Weights of a small sound classifier: depths [2, 2, 2, 2], 1.0 epochs.
Rows from block 4 of a small sound classifier, named by matrix and row number. Rows with one number belong to one channel. Each number is 500 + 40 x the weight over its row's rms, rounded and kept within 0 to 999. All counts start at 0. Numbers have three digits each.
After each channel's rows are labels from the 100 clips, of 14976, where the channel reaches its highest value: "strongest on" is what is common among them. Only what is clearly more common there than usual is listed. The data: single notes of musical instruments (NSynth). In brackets: how many of the 100.
# convs0: first width-7 conv, stride 2 (model.blocks.4.convs.0.weight, 288x192x7, each kernel summed), inputs 0-63
# convs1: second width-7 conv (model.blocks.4.convs.1.weight, 288x288x7, transposed, each kernel summed), outputs 0-57

convs0.45:488477490472523426497498467473475526545506479485527472466502500473573537463542576518442511476496522465437466460429490524450526502495561497471596488510490583567478443499436509584458455521518469
convs1.45:486441474486474544573559451529440449471481533501513544506496531496453511412544486534423515483507436534507486400549452484535480521494527476525492534398440505550457524498517486
strongest on: pitch class A (53); pitch class G# (37); note: A4 (29)

convs0.219:476441475458507513540535537498473496491491510442498538562514554486497475506492557583483513420492515443543501475515598505534527479483443489522426492463494595506533455478558486420482494528467504
convs1.219:496530502517621560512488528502530511486536469481428458572522509524558535439522463518470462472518554553502542486463518482440499465518462455502451524448463497482521508491506477
strongest on: pitch class D (64); octave 2 (49); note: D2 (46)

convs0.168:599524501537549525545467482448450529519484460459539549506522447577497530464457521507567559534526510480473587561455444455531464483484437575513505498457495533503471534527465493529538494565560435
convs1.168:528524591561508457501507552539492493453461468578478521566531526530552427470486520385498472466523535561437523543494482559481467422497462551492554543608513442492533522502488589
strongest on: pitch class D# (84); octave 4 (79); note: D#4 (79)

convs0.37:442450479519487547428451486563499522482483471525457532494545502445443490549495489496562548501459482438575575464499490466499530529459480431504517509440552487514469450481509540434457457469423480
convs1.37:478545463473486464516519461442499535518481469526526520549503555542506490502455495457450600567574467577487465564456572523536425465440452510548484548535464508515543511466433452
strongest on: pitch class C# (49); note: D#3 (35); pitch class: D# (35); note: C#2 (34)

convs0.209:448451516559521473541479523524505484510486484478530538496520473493561541542538572483578546521563474468466566528533523455502559517511510492486505584454533412524551477479569492501545464539501510
convs1.209:475486509507497521491418484506456477464501538513493403496488478423520481511516432485438516455469539564522464491454447455480555437505486506587422493545544513512458485480530492
strongest on: pitch class D# (93); octave 4 (81); note: D#4 (79)

convs0.86:548471465425464493535435480457506429427549532503488477441543477438492539482504544500432523502541529484459429435516484529449489441530483567474491469439523504546484456487516523430540463536456452
convs1.86:499504454484495524494492519418524490487500548518474468491526447436524494503526459453505510532445488543530426512543453486481458459478527575528499458466515533487502565591504564
strongest on: pitch class G (75); octave 7 (41); note: G7 (39); octave 6 (37)

convs0.110:524576500470495456511510418459513511531461428428453453452467458516511458534502517500510474520468533448530525580545526461507473532542480482548535495522521528494424485430551479570440471481472484
convs1.110:538567537464523524489452488465522484482488486507555501471535505495579504457552545513467528508484473522478411485473484552449467541564523529474530579504487463530539442506442550
strongest on: pitch class B (47); octave 2 (41); note: B2 (39); octave 1 (31)

convs0.185:529465473514518466508536535595427480528532513551534609495492524493448542519453535479536482443505509556568524454519482466450447600404530492450489458531510526527482437499432520508471466499481452
convs1.185:544470480546508397499562477483487501487536529470500509507476522485555496559483546468426567461551454531471500500425460418523483514503475466516485498542458511430547503536555522
strongest on: octave 6 (84); pitch class G# (56); note: G#6 (54); note: G6 (29)

convs0.197:445451498502548506513521503420520505457548572533483462503475539493438466542495459444468464502457527424586473536409562522461473461506546414464483459473536431454570410480387473536480482509481548
convs1.197:483478531444544514513507437484534487491464533521510469518533534495478516512532551521447517456424512511522494441425588569523478595555560498498432476484469555573514460429579499
strongest on: pitch class C# (61); octave 3 (42); note: C#3 (31); note: C#6 (26)

convs0.213:528512566566463520535448545527531518517469519473475480533476498497505453540539455502575503479504508436528553476517462469480571443554528535483484582469483442515483409490547446568431533459530484
convs1.213:465515562550442485493468476453399479501535489504518645486452471540491484488474468541466540466513515541532544459505434432478527501494560482553486504528426443510459472478510464
strongest on: pitch class A (33); octave 0 (26); pitch class G# (25); note: A0 (25)

convs0.274:513474452498523534488551521537586530503470473554504480438565529499541468511515481579446462523521522530530540496465552552488577518490440486449430429518532490458546474507470475523613531530506475
convs1.274:447471600503517501437524548528523587491442553529404507522565446558509518513535538548476444464548598470487481471498570502487506509429564539485454472471504534523464516557492503
strongest on: pitch class B (44); octave 4 (42); note: B4 (42); octave 1 (34)

convs0.118:497486473471469500491530455519531510442562528516518461452469510475435480506512519523528567458530508461478520479557641511461530471529472515420541451463509526525464519492606475494475504493517492
convs1.118:452540530478477437535468394482476452409458496474493488564460582494534491493485499429549527455474540582567586555425530554472564492456506500511494476459497463461535460494498527
strongest on: pitch class D (58); octave 5 (49); octave 1 (45); note: D1 (28)

convs0.121:491532512503487501467464521539498505537541456446469446483481516539478518555525506457552475436519469488556474535520466501507457476439458487499504489491501512542530539494487457430364481518416442
convs1.121:500545590467457461472439540505469472473511518479532453474466502511546467452481534528502491486566501526504460513488507553485452475461475494496496523459462517560581423527510529
strongest on: pitch class A (66); octave 3 (40); note: A3 (38)

convs0.169:486477522520471516455516493547499534557511572502467521483555498561538469476481444473504544561451562489503587471533522527498466491574539533419500522590540517439583490389422563470484485530485516
convs1.169:437475504505494543556494569470421513518470573540465533480506468518535502491488472499529487478458570487443455482550439488517568530494531480491539520531477475476520515526515504
strongest on: pitch class G (89); octave 7 (51); note: G7 (48)

convs0.9:479471495477478464446519448491457519490429416419475456593478429495584492617435474454570503511419489474478505431408486502507496456559432577499514555521536549545525529516495497492504423412504491
convs1.9:484463493493492465481518492501505452506520604595500506438446505514486525486542508498489520473494486557508527490571539528523518530401485469431533541469492526569544490519517490
strongest on: pitch class C (67); octave 2 (63); note: C2 (61); octave 1 (33)

convs0.187:513548425494530459535483412536529549426552515477575425395516485508486507591455419577492468487518504528477519526485548474457467468522524473587532537470517578441447557469449517489510493438485471
convs1.187:528463436383519576471521463484532526463544437534558541424524460529508439535413504452504437454553529486509464503574490580476500561467485471477527492532486527535523503447454537
strongest on: octave 5 (49); pitch class B (28)

convs0.174:513535537513514530528522529530504479512484422477471506452506467437512508437510529528516467544550506521512520430513503500530465486438512479521460486490509478447427461493481527596468459501479513
convs1.174:552543517510475470537429510484485527522548548447491503549409531453543435517509532552492510509558462530567511459425535477472524474493467539472511498476551554602428479527498536
strongest on: octave 5 (48); pitch class C# (43); note: G#7 (27); note: C#5 (27)

convs0.176:476529513452490472477494468605507441541394416522453401457489535497470442486517491465497432497480531495465539412473471542517482481487516524484517477512492497532599492509486517545461449490429525
convs1.176:515561487502490535491463524512501582494490432581578475436453533445484452479494503485445457421538563433505481478518582521519447436437517503442463532495544542480494462506528590
strongest on: octave 1 (54); pitch class E (40); pitch class: F# (28); note: F#1 (27)

convs0.188:514514479476543472555547434489483522437564523507504495560498516524524493459459522553539544472425506474540523534617574526522509468528485508469522509469537544495513537499526474507488499591489493
convs1.188:540464457537451498519554514531448446478584494497456467460565510617553429553549527563454436539458466490471507559455501513473485529512493518463441606589519493470550521517441539
strongest on: bass (55); pitch class D# (38); octave 1 (38)

convs0.231:518493491507513453494448458577598494579435457490511508495528453495510511503519481528498444517480510449489497487450520480504509585476484546505445486523513492554470479472490493548506483431506520
convs1.231:521523505512487533464432541528516532487562485497508446498441416446505423477497487507521542448499497528506448478531505460564557548482536591521459500526476451467483521481489476
strongest on: pitch class D (43); octave 0 (36); pitch class A (29); note: D2 (28)

convs0.128:544523581518512516533576534543437475457467499488504446470569468458490520477435438476504530517512464473493581489556497534516482553430429554523495479554502516456477487553514475462526468546521532
convs1.128:463475484546477506643467431534515520534508502526480483508499560429549570590557532492497501501455460475545540457492498521458463487486464527521487477550472514459500506483567530
strongest on: pitch class C# (64); octave 5 (52); note: C#5 (50)

convs0.106:492421567473459423457467477497566548527470497507487559541546482519474505506485486485534555528567457511539473490470479514493524585435482533558458507537503475452509365483503509452531549507485481
convs1.106:485434546490491457528553506519494539462476544447444538599531501450477543584452452436462508452535504498512539506510530453504483464471551509561467521486489503578461510546499463
strongest on: pitch class G# (62); octave 3 (50); note: G#3 (32); instrument family: organ (29)

convs0.91:529535496531491467526560558446498521446616487467451510476464468459473464502419508515451540436475538552527510516547523528517495556484489478473428536497576578505446429496508519496453449564576499
convs1.91:478471451534522470489491462475442497465514494502488464539452532488441449440493471517519534537438455493474501476516573537526464562487508486431598483504532480483494394512523503
strongest on: pitch class D (61); octave 4 (59); note: D4 (29); note: D#4 (28)

convs0.224:544529525535448487525447522511559460513575419479518422493462473476388454468489494440498498435498524540572511515526472503484459434401417489461449492538464499531516532481462501495511456512501448
convs1.224:557480555490445483465457493556542491466520430448568501589503522503416474449498510535470519529533521503542508517508461543479559505543467455540574425492542429546471461503496514
strongest on: octave 5 (40); pitch class F (39); note: F5 (38); octave 0 (37)

convs0.94:444517459463576427523524529445498487463506489466507500499553563531478454426494448567497501534418526453465494544535487472496419583501447522481487542497469493538522475474515432524471489531507499
convs1.94:461450526434493454455456597528511507483567482496447548448487501589568549506461532551473520463487508494521447543538591458497530497510488615550461543483400537495524502436501467
strongest on: pitch class D (49); octave 0 (40); pitch class: A (40); note: A0 (35)

convs0.81:461520495508531520535468513519403494553451520465503509496579527485598544542489508518524486539548524538528538505494472527427538456505526444484480545510449423487540512497441493510454533482505536
convs1.81:526507402398469534530458550516353505485529485467494532531448469407418537517479494450490538538519457500545493502490476408456467506568474508445522538522497525528465434519532451
strongest on: pitch class E (96); octave 6 (46); note: E6 (46); note: E4 (29)

convs0.67:467486442531518548491486442472525474456510547567538522500552505423493440410421545549571468498491507426503441423530456438487533603551475550489568478528532493497507502476505470524434497440406457
convs1.67:543499551516545476452498559533499457486516490523482542504493527523464491453528472479557527426516557547561543488495481506540460485429526521608480516464428461463474419507436520
strongest on: pitch class C# (55); octave 6 (53); note: C#6 (44)

convs0.271:449562497528562497525472478492452520476504588487443483544542514511476539491425513479501518540530533476513541536560496511500472497577542482431479468509475486482414496494490486548436506482469448
convs1.271:528462461480520462549511481522492536502492515467558534439498523502507488451547481492486533537491509556515498511527504422506484484496517515559491533468541464482498485464518536
strongest on: octave 2 (62); pitch class B (38); note: B2 (38)

convs0.227:498527467483522474501511517449501573462502638485491450518545513483526486504502481499522496489555513449463483479495446509564468510524527463544504549429458555520480508563577505526516396494479457
convs1.227:503500536441501488540507510439496544539524472501471486458473455505479533453484493544551376542456444581493480540529521515453485512454452542485445448496493553535537487594457517
strongest on: pitch class B (53); octave 2 (43); note: B2 (43); octave 1 (39)

convs0.184:563420500479437555559454483481470499478495455509539496512492497410495473434526520504493491497464494437542444484432477487447538486553490530448502531495495534512481514533472479491458447472517456
convs1.184:493452534527553559473501535518576509460568541482523505486448496522503532553471457456530523499597472488497500565506443455460518513507558554505458451466473486461518516519458488
strongest on: pitch class F# (71); octave 1 (52); note: F#4 (39); note: F#1 (29)

convs0.16:431494550428485480555578492475536487523515447459584474485479538483544566509439539544482549497522440522538529438510504556437558487495434512525529533490485494426512572421527457487497506532461447
convs1.16:463464508545436439436471520465494441497446537530533547546492498501497525500467536523480456482507454574474538483588505481414476443507532456531470427467496463523532478532553521
strongest on: octave 7 (50); pitch class A (47); note: A7 (39); pitch class: G (33)

convs0.203:543516458462526592434436523498487538533435466524503497539419498453516580447463480453503471479505526473467461512486543496459518582483464473492518441566493553465482478529506629590455471528442492
convs1.203:563457540440453539513466506572480547572479559512398576502475439457503579447424480473492473425491528468517524489453546486541519456526577489482476472469556495565549543527477547
strongest on: octave 7 (94); pitch class G# (60); note: G#7 (55); note: G7 (35)

convs0.52:467489477535509492470508548434475515505538463506462577479480537435551455472489504440513488468485391530467551494499501449505468573407458468519466425524522479490522529463540395442434591470493493
convs1.52:460443457463563489504551525480437491558457508558564465482508490449513495503510512511473577444531600434509511482484448441457546473527477484461466451508499473526457505507514538
strongest on: pitch class D# (97); octave 4 (79); note: D#4 (78)

convs0.143:481573465474505506512541455484514554537447508524579530490493495477449507499484502522484487489538580518522428500558451552547397515497460485485552490480462436516528468453553453482477547526535540
convs1.143:524556528483477485530477539493447489502481459611493481511504554522580503500474509461543452563534467501547490550539580505538446590399568528521459539523455451544499463551422532
strongest on: pitch class B (81); octave 2 (80); note: B2 (70)

convs0.33:561509501498484564487467470423486447479526543453502510542475469578506513598524549490472522427485504454482498436465528458472511547516521456450471469485543447495536527468422524490499472527404460
convs1.33:536493545507429442474444525440466563488511562470473472485510509472573462527536486506456541523470497410447485479505446507526488459475553443447459488495461506431448550498490514
strongest on: octave 5 (84); pitch class G# (82); note: G#5 (73)

convs0.250:566504550544538496531429485525470563458488545541472489558461482468510430471461477536488558471478427603463471501456408537459487455513492467468456487487514491504568432498454493524524516462485501
convs1.250:512470455545544442471501524496500463558518472552506514480504484507466573523452489455508567581466441467458480471545496554485412545458464469425481453496519530456443443444496470
strongest on: octave 6 (76); pitch class D (75); note: D6 (72)

convs0.78:473463518483535481491493506486495492523524536529509457516476496516499504523513575510469440533484462494452480458565544491563563464537447526537521479410450524465487484453532534461497553492532447
convs1.78:498575503499460515457521554536478466506430495458524518455501474453379607466478513480544423512503462453536560490546502540439496554540510492492462497527534547434492513519459607
strongest on: pitch class G (52); bass (45); octave 3 (43); note: G3 (41)

convs0.225:539516495537538553558443485482522536558526580540512543439463575422456476478457487554485509389600488553524559496496573559476467532484447513448497507451514478497470531483473453537495517455470503
convs1.225:461553481492614554461448509511473493488470467484521459576549439562493441497497497476464511459597486458485499485521456545534432577452518475472507505579488488402543469610463483
strongest on: octave 3 (88); pitch class D (55); note: D3 (48); pitch class: A# (41)

convs0.61:476545519495530565476525513471444497523472445495585443518544499502482454574518514450540504519505533502493464512523512530429587499448493534465503479536498425545522446448520434507499468436530568
convs1.61:444585537480471492510540491534493503525493517493522487448514486548432459572473454468480529531461543487448499443527498532422485485421527497516499471521461472446489509543482471
strongest on: octave 2 (55)

convs0.214:507508492605453560481478504476543449537522434531521468475401523526466512531500544464455482500502459449481467506524446465558496452539463464567497514486485568486491513494432548475507504456561494
convs1.214:464542549439441484501531475451530536470541486512460532497499539504468570529468499482442525524555464534566511481485526583482458450515480502464527480540486503532476487471523475
strongest on: octave 6 (41); pitch class A (34); note: A3 (33); pitch class: C# (33)

convs0.127:535562597541489488556486456522468536511529463462528484493534502426490518445454408529503497503489558435514507491511449467443431496504509461517444511502551548448580490456537544484457454501599436
convs1.127:498504529527491478510509535530487434521504475502514497476464470477478540499554520453534503525400543466412500515507437496524525442498601488480564468521524536491537533497484522
strongest on: octave 4 (78); pitch class G (58); note: G4 (54); pitch class D# (38)

convs0.142:439462550445456478497485515482442506593527433488460555517469541493476426513500506497509509466475486519485456519530524525517529531473506452442531463556487556546497489555453456436484495473518578
convs1.142:451475485547468540501483493486546426470454501486516528460498540603517432501548470510464460449533537485546427452471490503458541478454466423487515487485532487516475505465517470
strongest on: pitch class E (54); octave 1 (48)

convs0.1:540549497492485454516571492431425507557486492443455451457524530488560554442537438425503498488489464473535503485438512534530494548483526475533439483502542451514518501526504632517501488517499508
convs1.1:495527536462456479503487509448473555528478480477502503507513480501488493457585490476478454509490532541517501541535457579450488488443495439473498474522477431469498458413552513
strongest on: pitch class F (60); octave 5 (55); note: F5 (54)

convs0.56:482533495441550478557458524460534520485510560520469478502546507529450439526547530492515511464597500446542455441455538423464530506492509490466485443561547456532549460496490466515491441493522544
convs1.56:452518505542545482487522444548452566446456499529444462483493541513524441509509514519474459447499501487494498539491481433550499472564484552533537380465449480485492450538538517
strongest on: pitch class C# (68); octave 4 (68); note: C#4 (58)

convs0.262:479463472524551471567497487479475513497595482492496493486571460462435427493477495497479504543550479536473525447473475556475449476514501484475486452583506513506499494486459574508510427504429422
convs1.262:526432563463444597494568518530481438529492536478543503539557508465540474511478548505538504491572508533502563508464469505495553530521483460525501490472485499475452557470558519
strongest on: octave 3 (90); pitch class A# (54); note: A#3 (52); pitch class: A (41)

convs0.146:477482452551463458484504485462516488541497615597558518565487531536520499529514476520455546546407536484520531539446469517503466554526492450395486514509530541468527511493527506528411534480526526
convs1.146:499511490494514484502479503456533476447482566443476551475495568493463547536582542532497513439473511474451476472484584490540479465468505613573524433475453507492464492533509517
strongest on: octave 3 (56); pitch class C (37); note: C3 (31)

convs0.192:478439564479549512533517461543352519525527468458475540421431453449505487503534522510537560568435474494540514526523498469461443530533520482580551500499462487460535539462458500545505509497496517
convs1.192:522512494500576512490459481477435482556486538558526465469554579484450443488560534457520456513571461550547487586456506512449444487444470495452560518523476543572498486474504496
strongest on: pitch class D# (86); octave 4 (68); note: D#4 (67)

convs0.102:491492500535545496493486493450478525460512548495534460446528427508479437518541482471433558480461435472490497475570481467486504444471519470464469516569430457482496511469492463530542515491486594
convs1.102:462485471494518428456537506502535454503513476423467475532517564485564498487525453542495502548516475488509503531472573495538551491593513458461504426478490574567530495468488518
strongest on: octave 2 (46); pitch class A# (43); octave 7 (32); note: A#7 (29)

convs0.218:463494468463524508425532557497529457534573440524504499502488478493481528505477491495486497462523423536532476496397463416441482445447457463490465544544493539511449520483471515527561567545481427
convs1.218:430532559589479561518453539483526486555462497501478460444514482453534495472547565498557526545589550534589523525408466485575535519531505468494489510493496488545545526496474432
strongest on: octave 1 (39); pitch class A (36); pitch class B (34); note: B2 (34)

convs0.89:490568525496518589495511544544492537512487469471533581532493545499514476544485552486456443491515462510508559443457530425449486598503504555512525453474518487479535527523548464479441453474466483
convs1.89:454544490472472466519494533542542500512513498495565531489503460511455462506523515539495546480515538538467559506467475414559470450509547413505563451377529450466544502470526500
strongest on: octave 4 (87); pitch class D# (81); note: D#4 (73)

convs0.251:461525461455534498544464504511527495544525549500493449457445417522495479552530452468492544454478434471474550456443443591505468474590462419471444482480443457450504470496412483448474564445514431
convs1.251:455449532511513450552466544603495494453504495479582538546465578478469476559464477485496536449580488507552533475520459488445494555534442460538441485511487502516412490451486501
strongest on: pitch class D# (91); octave 3 (88); note: D#3 (82)

convs0.60:548529477454493505485513541509494534488469513470472430556511434461488471469540457526530553473492514486489476602400526487456527536482584545450483448545480511523515511529458507407417526481541500
convs1.60:511485448533490474513533442504477473494529522452567475541511452571470533569490505528470540447521473458561512485509528466457426525551500470573482475424489528515452450419548504
strongest on: octave 2 (61); pitch class C# (37); note: C#2 (34); pitch class: G (26)

convs0.199:524548434457471534511559454492461516470439557464496458476458483507523528457481517462490438487480441437399402506476496543463461540470500451474515491484451472460517439466491458562460500632453440
convs1.199:570502473503401477540421521513475571577508466537516560460523494483584512443482533542486519522425499498556500534514534441441416505568530538431397505556473492534508391500447510
strongest on: pitch class C# (78); octave 5 (62); note: C#5 (53); note: C#4 (25)

convs0.10:550489583409471510531517515503549515459527443498494490433457403449601435512472485522534514490498608577574520507548509526484452476501522513514569492544564517472462517542500452502458551489427512
convs1.10:564549534471502477510508430439506427508484423492550532445487469477555516449508496414530579472495509530587471482448559537461475490538519499490498467463579436513483541523472447
strongest on: pitch class D (87); octave 5 (48); note: D5 (48); octave 6 (32)

convs0.165:488519480533524496470450457434468450514476512424405495509410498439438439488434443472471509560462451489504549492503469511580493520466484525482450449558477585497457503491488534485514513484458534
convs1.165:498499511517423509472445480507454474516571512525468469447525558492551455497561428512531532457505554555508549545526527518520506467491485454512536520462476539531503533475466493
strongest on: octave 7 (80); pitch class D (35); note: D7 (34); pitch class: C (31)

convs0.246:498500578454495438541451567448558570563519467499507466491506509514499509443455491526486574453546437474527500516519544502457448481524496415468535503560474564514475519487506529532499588462518441
convs1.246:530510497511487574448531525477528476543509522529477480550517497529479525545478556530485532553473515424478555543531521519560486573523511547494541582495512554538590482500421465
strongest on: octave 7 (77); pitch class D# (62); note: D#7 (52); pitch class: A# (30)

convs0.134:520492526596436482531462469496504435490566519455515513495470527462551492574477528498459505520484509515590557479521448493500465549509571472442506548505493476457483495417524520532502511535528465
convs1.134:572437577595435549468412539463496467435471522503524528465515509497529472541507490553478517478470538444482469485481466551553493461510508478545517558496419559535513557463536581
strongest on: pitch class C (62); octave 7 (60); note: C7 (60)

convs0.189:511503462517517502465455545454475492571490503454427485563485567483474466622453505440449496459469524514460536546429468566465434515509540478500520488432512550489446490517537601545558501465580436
convs1.189:468494507461522442482485508518486507566463450546559510463494466526433553531465521469514516482542536525427474519579434530562469508487544556403513532464522506513549514545498490
strongest on: octave 7 (44); pitch class D# (26)

convs0.235:443494446525498532438456440476530522527576505485495429566501509523493478470489524567490490558510555541488572485526449515440510538503500468508486570507453496512570526581550489456440534466432499
convs1.235:584464482517496499523479477564418473529529497416528509521502569493491519543514468564536574507489435516541502526530549481489397536515470455518447534442517473541546541473440473
strongest on: pitch class G# (42); guitar (42); note: G#4 (31)

convs0.129:549546494517436562550473519545456515539431571459459444492473444498412448531494558508473487507466497528483569534456472498483447521534527494485502538461505517470474402521455470587434526458507484
convs1.129:516515485562573512531500577447432516537494501519434569518496524527499494505476499458476430517494497537495520519512512499455493490523467492530519502565521523560389475470523536
strongest on: octave 5 (39); pitch class D (35); note: D5 (26)

convs0.240:482519541516458553522532507427468433527528523447478488533436444449461476478488421464483449414503510508528542580440499477549512541437507592489509518457525473462523486578493501483446466525482422
convs1.240:489468492506513481562488496516503399501522549441459546565468497533563480487439540539492575411504499515453550525501516509484480505454500459477505493437483473477462517580514486
strongest on: pitch class E (99); octave 5 (62); note: E5 (62); octave 6 (31)