{"hidden_act": "relu", "stem": "single", "loss": "cross_entropy", "optimizer": "soap", "eps": 1e-08, "adamw_lr_other_params": 0.0024, "max_steps": 2800, "batch_size": 64, "adamw_weight_decay_other_params": 0}
Rows from block 2 of a small sound classifier, named by matrix and row number. Rows with one number belong to one channel. Each number is 500 + 50 x the weight over its row's rms, rounded and kept within 0 to 999. All counts start at 0. Numbers have three digits each. After the name is the row's rms in percent of the matrix's.
After each channel's rows are labels from the 100 clips, of 14976, where the channel reaches its highest value: "strongest on" is what is common among them. Only what is clearly more common there than usual is listed. The data: single notes of musical instruments (NSynth). In brackets: how many of the 100, against the usual share in percent.
# convs0: first width-7 conv, stride 2 (model.blocks.2.convs.0.weight, 192x128x7, each kernel summed), inputs 0-127
# convs1: second width-7 conv (model.blocks.2.convs.1.weight, 192x192x7, transposed, each kernel summed), outputs 0-95

convs0.156 093:537532538509539544478453524523491542542594499547570514469513507477506406476443449503524419473473547458524631558470526456547477548559471522520441552516448520534513534631437419475433471461585388448396564506546527471516491527508579535471530488509412555512605471403516506404433397541468496580574524533485470499521499581554494520490471510469594519506500537491540507475499490508582463590598
convs1.156 108:519464471476465649455379504468524514529466466547495478580511369449533497456464437502514473463466494414481492520455536492532520488540572554520534548479491583465495533465513499586461451526456478497478510485446453576387484482665458541557583538583479474495494576553442490426410463484519469481
strongest on: octave 1 (61 vs 12.1); bass (47 vs 21.8); pitch class G (27 vs 7.8); octave 0 (26 vs 2.8)

convs0.130 091:452485513423468420539403531471488500527400383444485550450435469598640421460511558447497546475485517485527495422568501513546540497500503436485526469619517391473489455456453452448407470529471573491510460424452456414477443493497516458431589492495524525552432513588487571515549520522561489561459428432517439521523504474527549441482440507556514472450467481460494531495442498542494490395567
convs1.130 092:500518476525538393581502451473526365541464422498494497453546473535507521519450475411506477550542456474434579477380506430490532438514567540545491504525417503490491413521560491497545411444497448523534452550592478474434464538438533577505493460462477455504470483493443497508505530428525513539
strongest on: octave 1 (88 vs 12.1); bass (46 vs 21.8)

convs0.71 099:489458470538477537520505544493526520471459449554472462455421458409508496502539525474537522509498422570486507568475554461528463489531412470505520481497522485536534485539492456476488497465516468520395553499511507479379545381464557418456397436464589482485473569502597362510421439486558516451547472497560429519490532443553398503535566587458525532492469462459586668551527558533446452518495
convs1.71 094:503499418547513589466494435549487517485491511560525505552541466570514567397467517502529584424528393531509454423494574457472435530483499452407455628447489439466518426573510512563501461503519475434620557413482473518525536471524464482514523539545465501509452577567421575512432458484419516505
strongest on: pitch class D# (88 vs 8.3); octave 4 (83 vs 17.2); note: D#4 (74 vs 1.5)

convs0.10 091:393501431477554477603502530495487395578467445447480494461439491544492497494462629421440442491603484490602459567452515491472508578492448394489516500574527443510447423467540503449490480453494486522498525531535549511480556506503519507420627515457476500498500492482415575532477468563494483458541471448499491370474469466558488506634496487384509481463461446446534459520456565565466556519451
convs1.10 101:499475442440569560485438428510468502504518381469447544479481544548529489525477450512456572394603521601429488465425521521477427478402569523557570506402518458430544500460612516458503547476504507510482517475570564575506466571425494473457514562467491435499511461488520452510551554452504545486
strongest on: octave 1 (70 vs 12.1); pitch class D# (34 vs 8.3); note: D#1 (31 vs 1); instrument family: organ (30 vs 11.8)

convs0.187 099:437467470565482605562535514560537517420488555465575488473520469489576539437522391478524515454500428538416492481526549532555480570409429490537495458455464476528504530647565449554481465534487531547474434530469477437543438547621532552550469507636543546392519476451524614513513466485546539496507520491499564503476601535527473442446416541504482437548510522561489534513555501493498447561563
convs1.187 096:469484541530425551489440503564524507437449466584469571484531507532461486616547498500496544478442453504426521499617450592497418508472478420524468482478496543463426454414541517541499538437494485444513475432550482507535384477534467519536464460607534435579541572613475512521467457466523595493
strongest on: pitch class D# (55 vs 8.3); octave 4 (43 vs 17.2); note: D#4 (43 vs 1.5); octave 0 (34 vs 2.8)

convs0.127 091:458516467561515558504431478400543477540520502500437385502454479609522564460465490502469526440477455503531474498426428521477432512552510462469474559479573398550552517528524446453547488591386547476496483407436436575526452516497428541488536406558454543507393522432470533429450421563483412547466498433452504479505558560509571477426514439619544490535457541494505485455449487543452518534544
convs1.127 091:557550536535511469518614580573559468570512501361540506513469422474370533501501423464481574443508561506533516508460608489449538507623510467555438471489469518515497521485496584484521478519444413473518494521564405602507504512544559502614468480622457404490487509481530482435492404529451512496
strongest on: octave 1 (58 vs 12.1); bass (47 vs 21.8); octave 0 (27 vs 2.8)

convs0.8 092:456481535540502515542509533469512554459566612510486481379479559439494582549493447457466524478517474454495506475500533483456408395492526551472555537571452413462475490588567403499501597537543459497389445490527500473658550527409469479503434510543478435501456524505551570443559542548600436522475518495571511550527498550551468527457534484490516511568480573536412505401462496493563487459564
convs1.8 093:486539479445526504514528407607491513480582445613514456569493533522488487515460443440543470500457418562539524535527461503492567482514557463491527472449631535547455492471493575594459558498516455498567595528547501501462446367468483535547483579549490509491439442637476553488442560518529529535
strongest on: pitch class D# (94 vs 8.3); octave 4 (86 vs 17.2); note: D#4 (85 vs 1.5)

convs0.64 095:517458443406468543655614472529540522526485562573490509461572472463471544501527521447540510523459428502544510434511500419454465489544503516426565431485518485525475516457583529553518483482491409492548433518555580576506483525451556508484436481537509444435475546534573551572518549528561494520506508613502517449492584554557491620515537433471541597522546452432493527507506500511548393378449
convs1.64 093:598413431514544463451479410596532559521535493516404603535449548547508553603433435516421525509458507562434511459468605541456430452498560608456535489488600456507547579535506527475542638481431500553423469505548459530498388494495539495620438522473479554495568453542482530555515517516509480468
strongest on: pitch class D# (97 vs 8.3); octave 4 (83 vs 17.2); note: D#4 (83 vs 1.5)

convs0.85 099:501521388443502517407551497452434487454522520575495507577456469492568459507483629497613465514532501459519517475510483443551499483555489480494507483377455517450452500543531559551579467532522515532520545585473521520542535539436574477504412531543459480474483576529562401520542496587549545488550458461553430519466527573474546521509476536525495510451565505455503374516438608637572415480540
convs1.85 090:414561522475517532434421463487437429503512469483508479466498511519452548541549512454463533554528514511600448549455540479439425480458487479353487534428461473498436428459498428437543523550490579562599601442462449516519534493453490376475607399529548606539511548508480486555488538521481523586
strongest on: pitch class D# (53 vs 8.3); note: D#4 (43 vs 1.5); organ (40 vs 11.8)

convs0.173 101:533437457478452585515516503478566530504519599542482471458532491495529478486572459396505584543435415557458476488507476519458491512522613512437547572569468422464577470429517500524536552549460458515519528531540516483456539487575456503543435587420397501500425480533589501499479483577476483510378534420556499457431573472450506487381592501475598496503507530448443560442475535411557467537481
convs1.173 108:526508490589550463506590514550473546543466411521559486510471492557604418382443490503431532465571586549507595586583535437427474471428494469423562488591516500552505505522503538421561482415523526551423440476450459526436541435470531515498562427527505531531495436478420541543495501516494528570
strongest on: pitch class D# (84 vs 8.3); octave 4 (79 vs 17.2); note: D#4 (78 vs 1.5)

convs0.100 088:407483525497515588522516539464566523527439465496568545540490476540474541504431702506528560478450428523486525558516486492492542518525485435467527459522582544538384499458433474477492501417488472532533520511515520499414470494434567490477597500493546523518533548461467511554576508485470490557479514556505495539551502365532579346475487543445494549472533486460564582448468480454549455605589
convs1.100 093:567483512481545436536534429545435471491486593509572448366529495542497581527567465332521458493507522490514513478532535395510472481478462476455551512415481462534553564515545486469575495551460471462555514475398377492514586491476436516504499610548437433517462450441571440512579588481558461500
strongest on: octave 1 (72 vs 12.1); instrument family: bass (54 vs 21.8); pitch class C# (35 vs 8.3); note: C#1 (33 vs 1)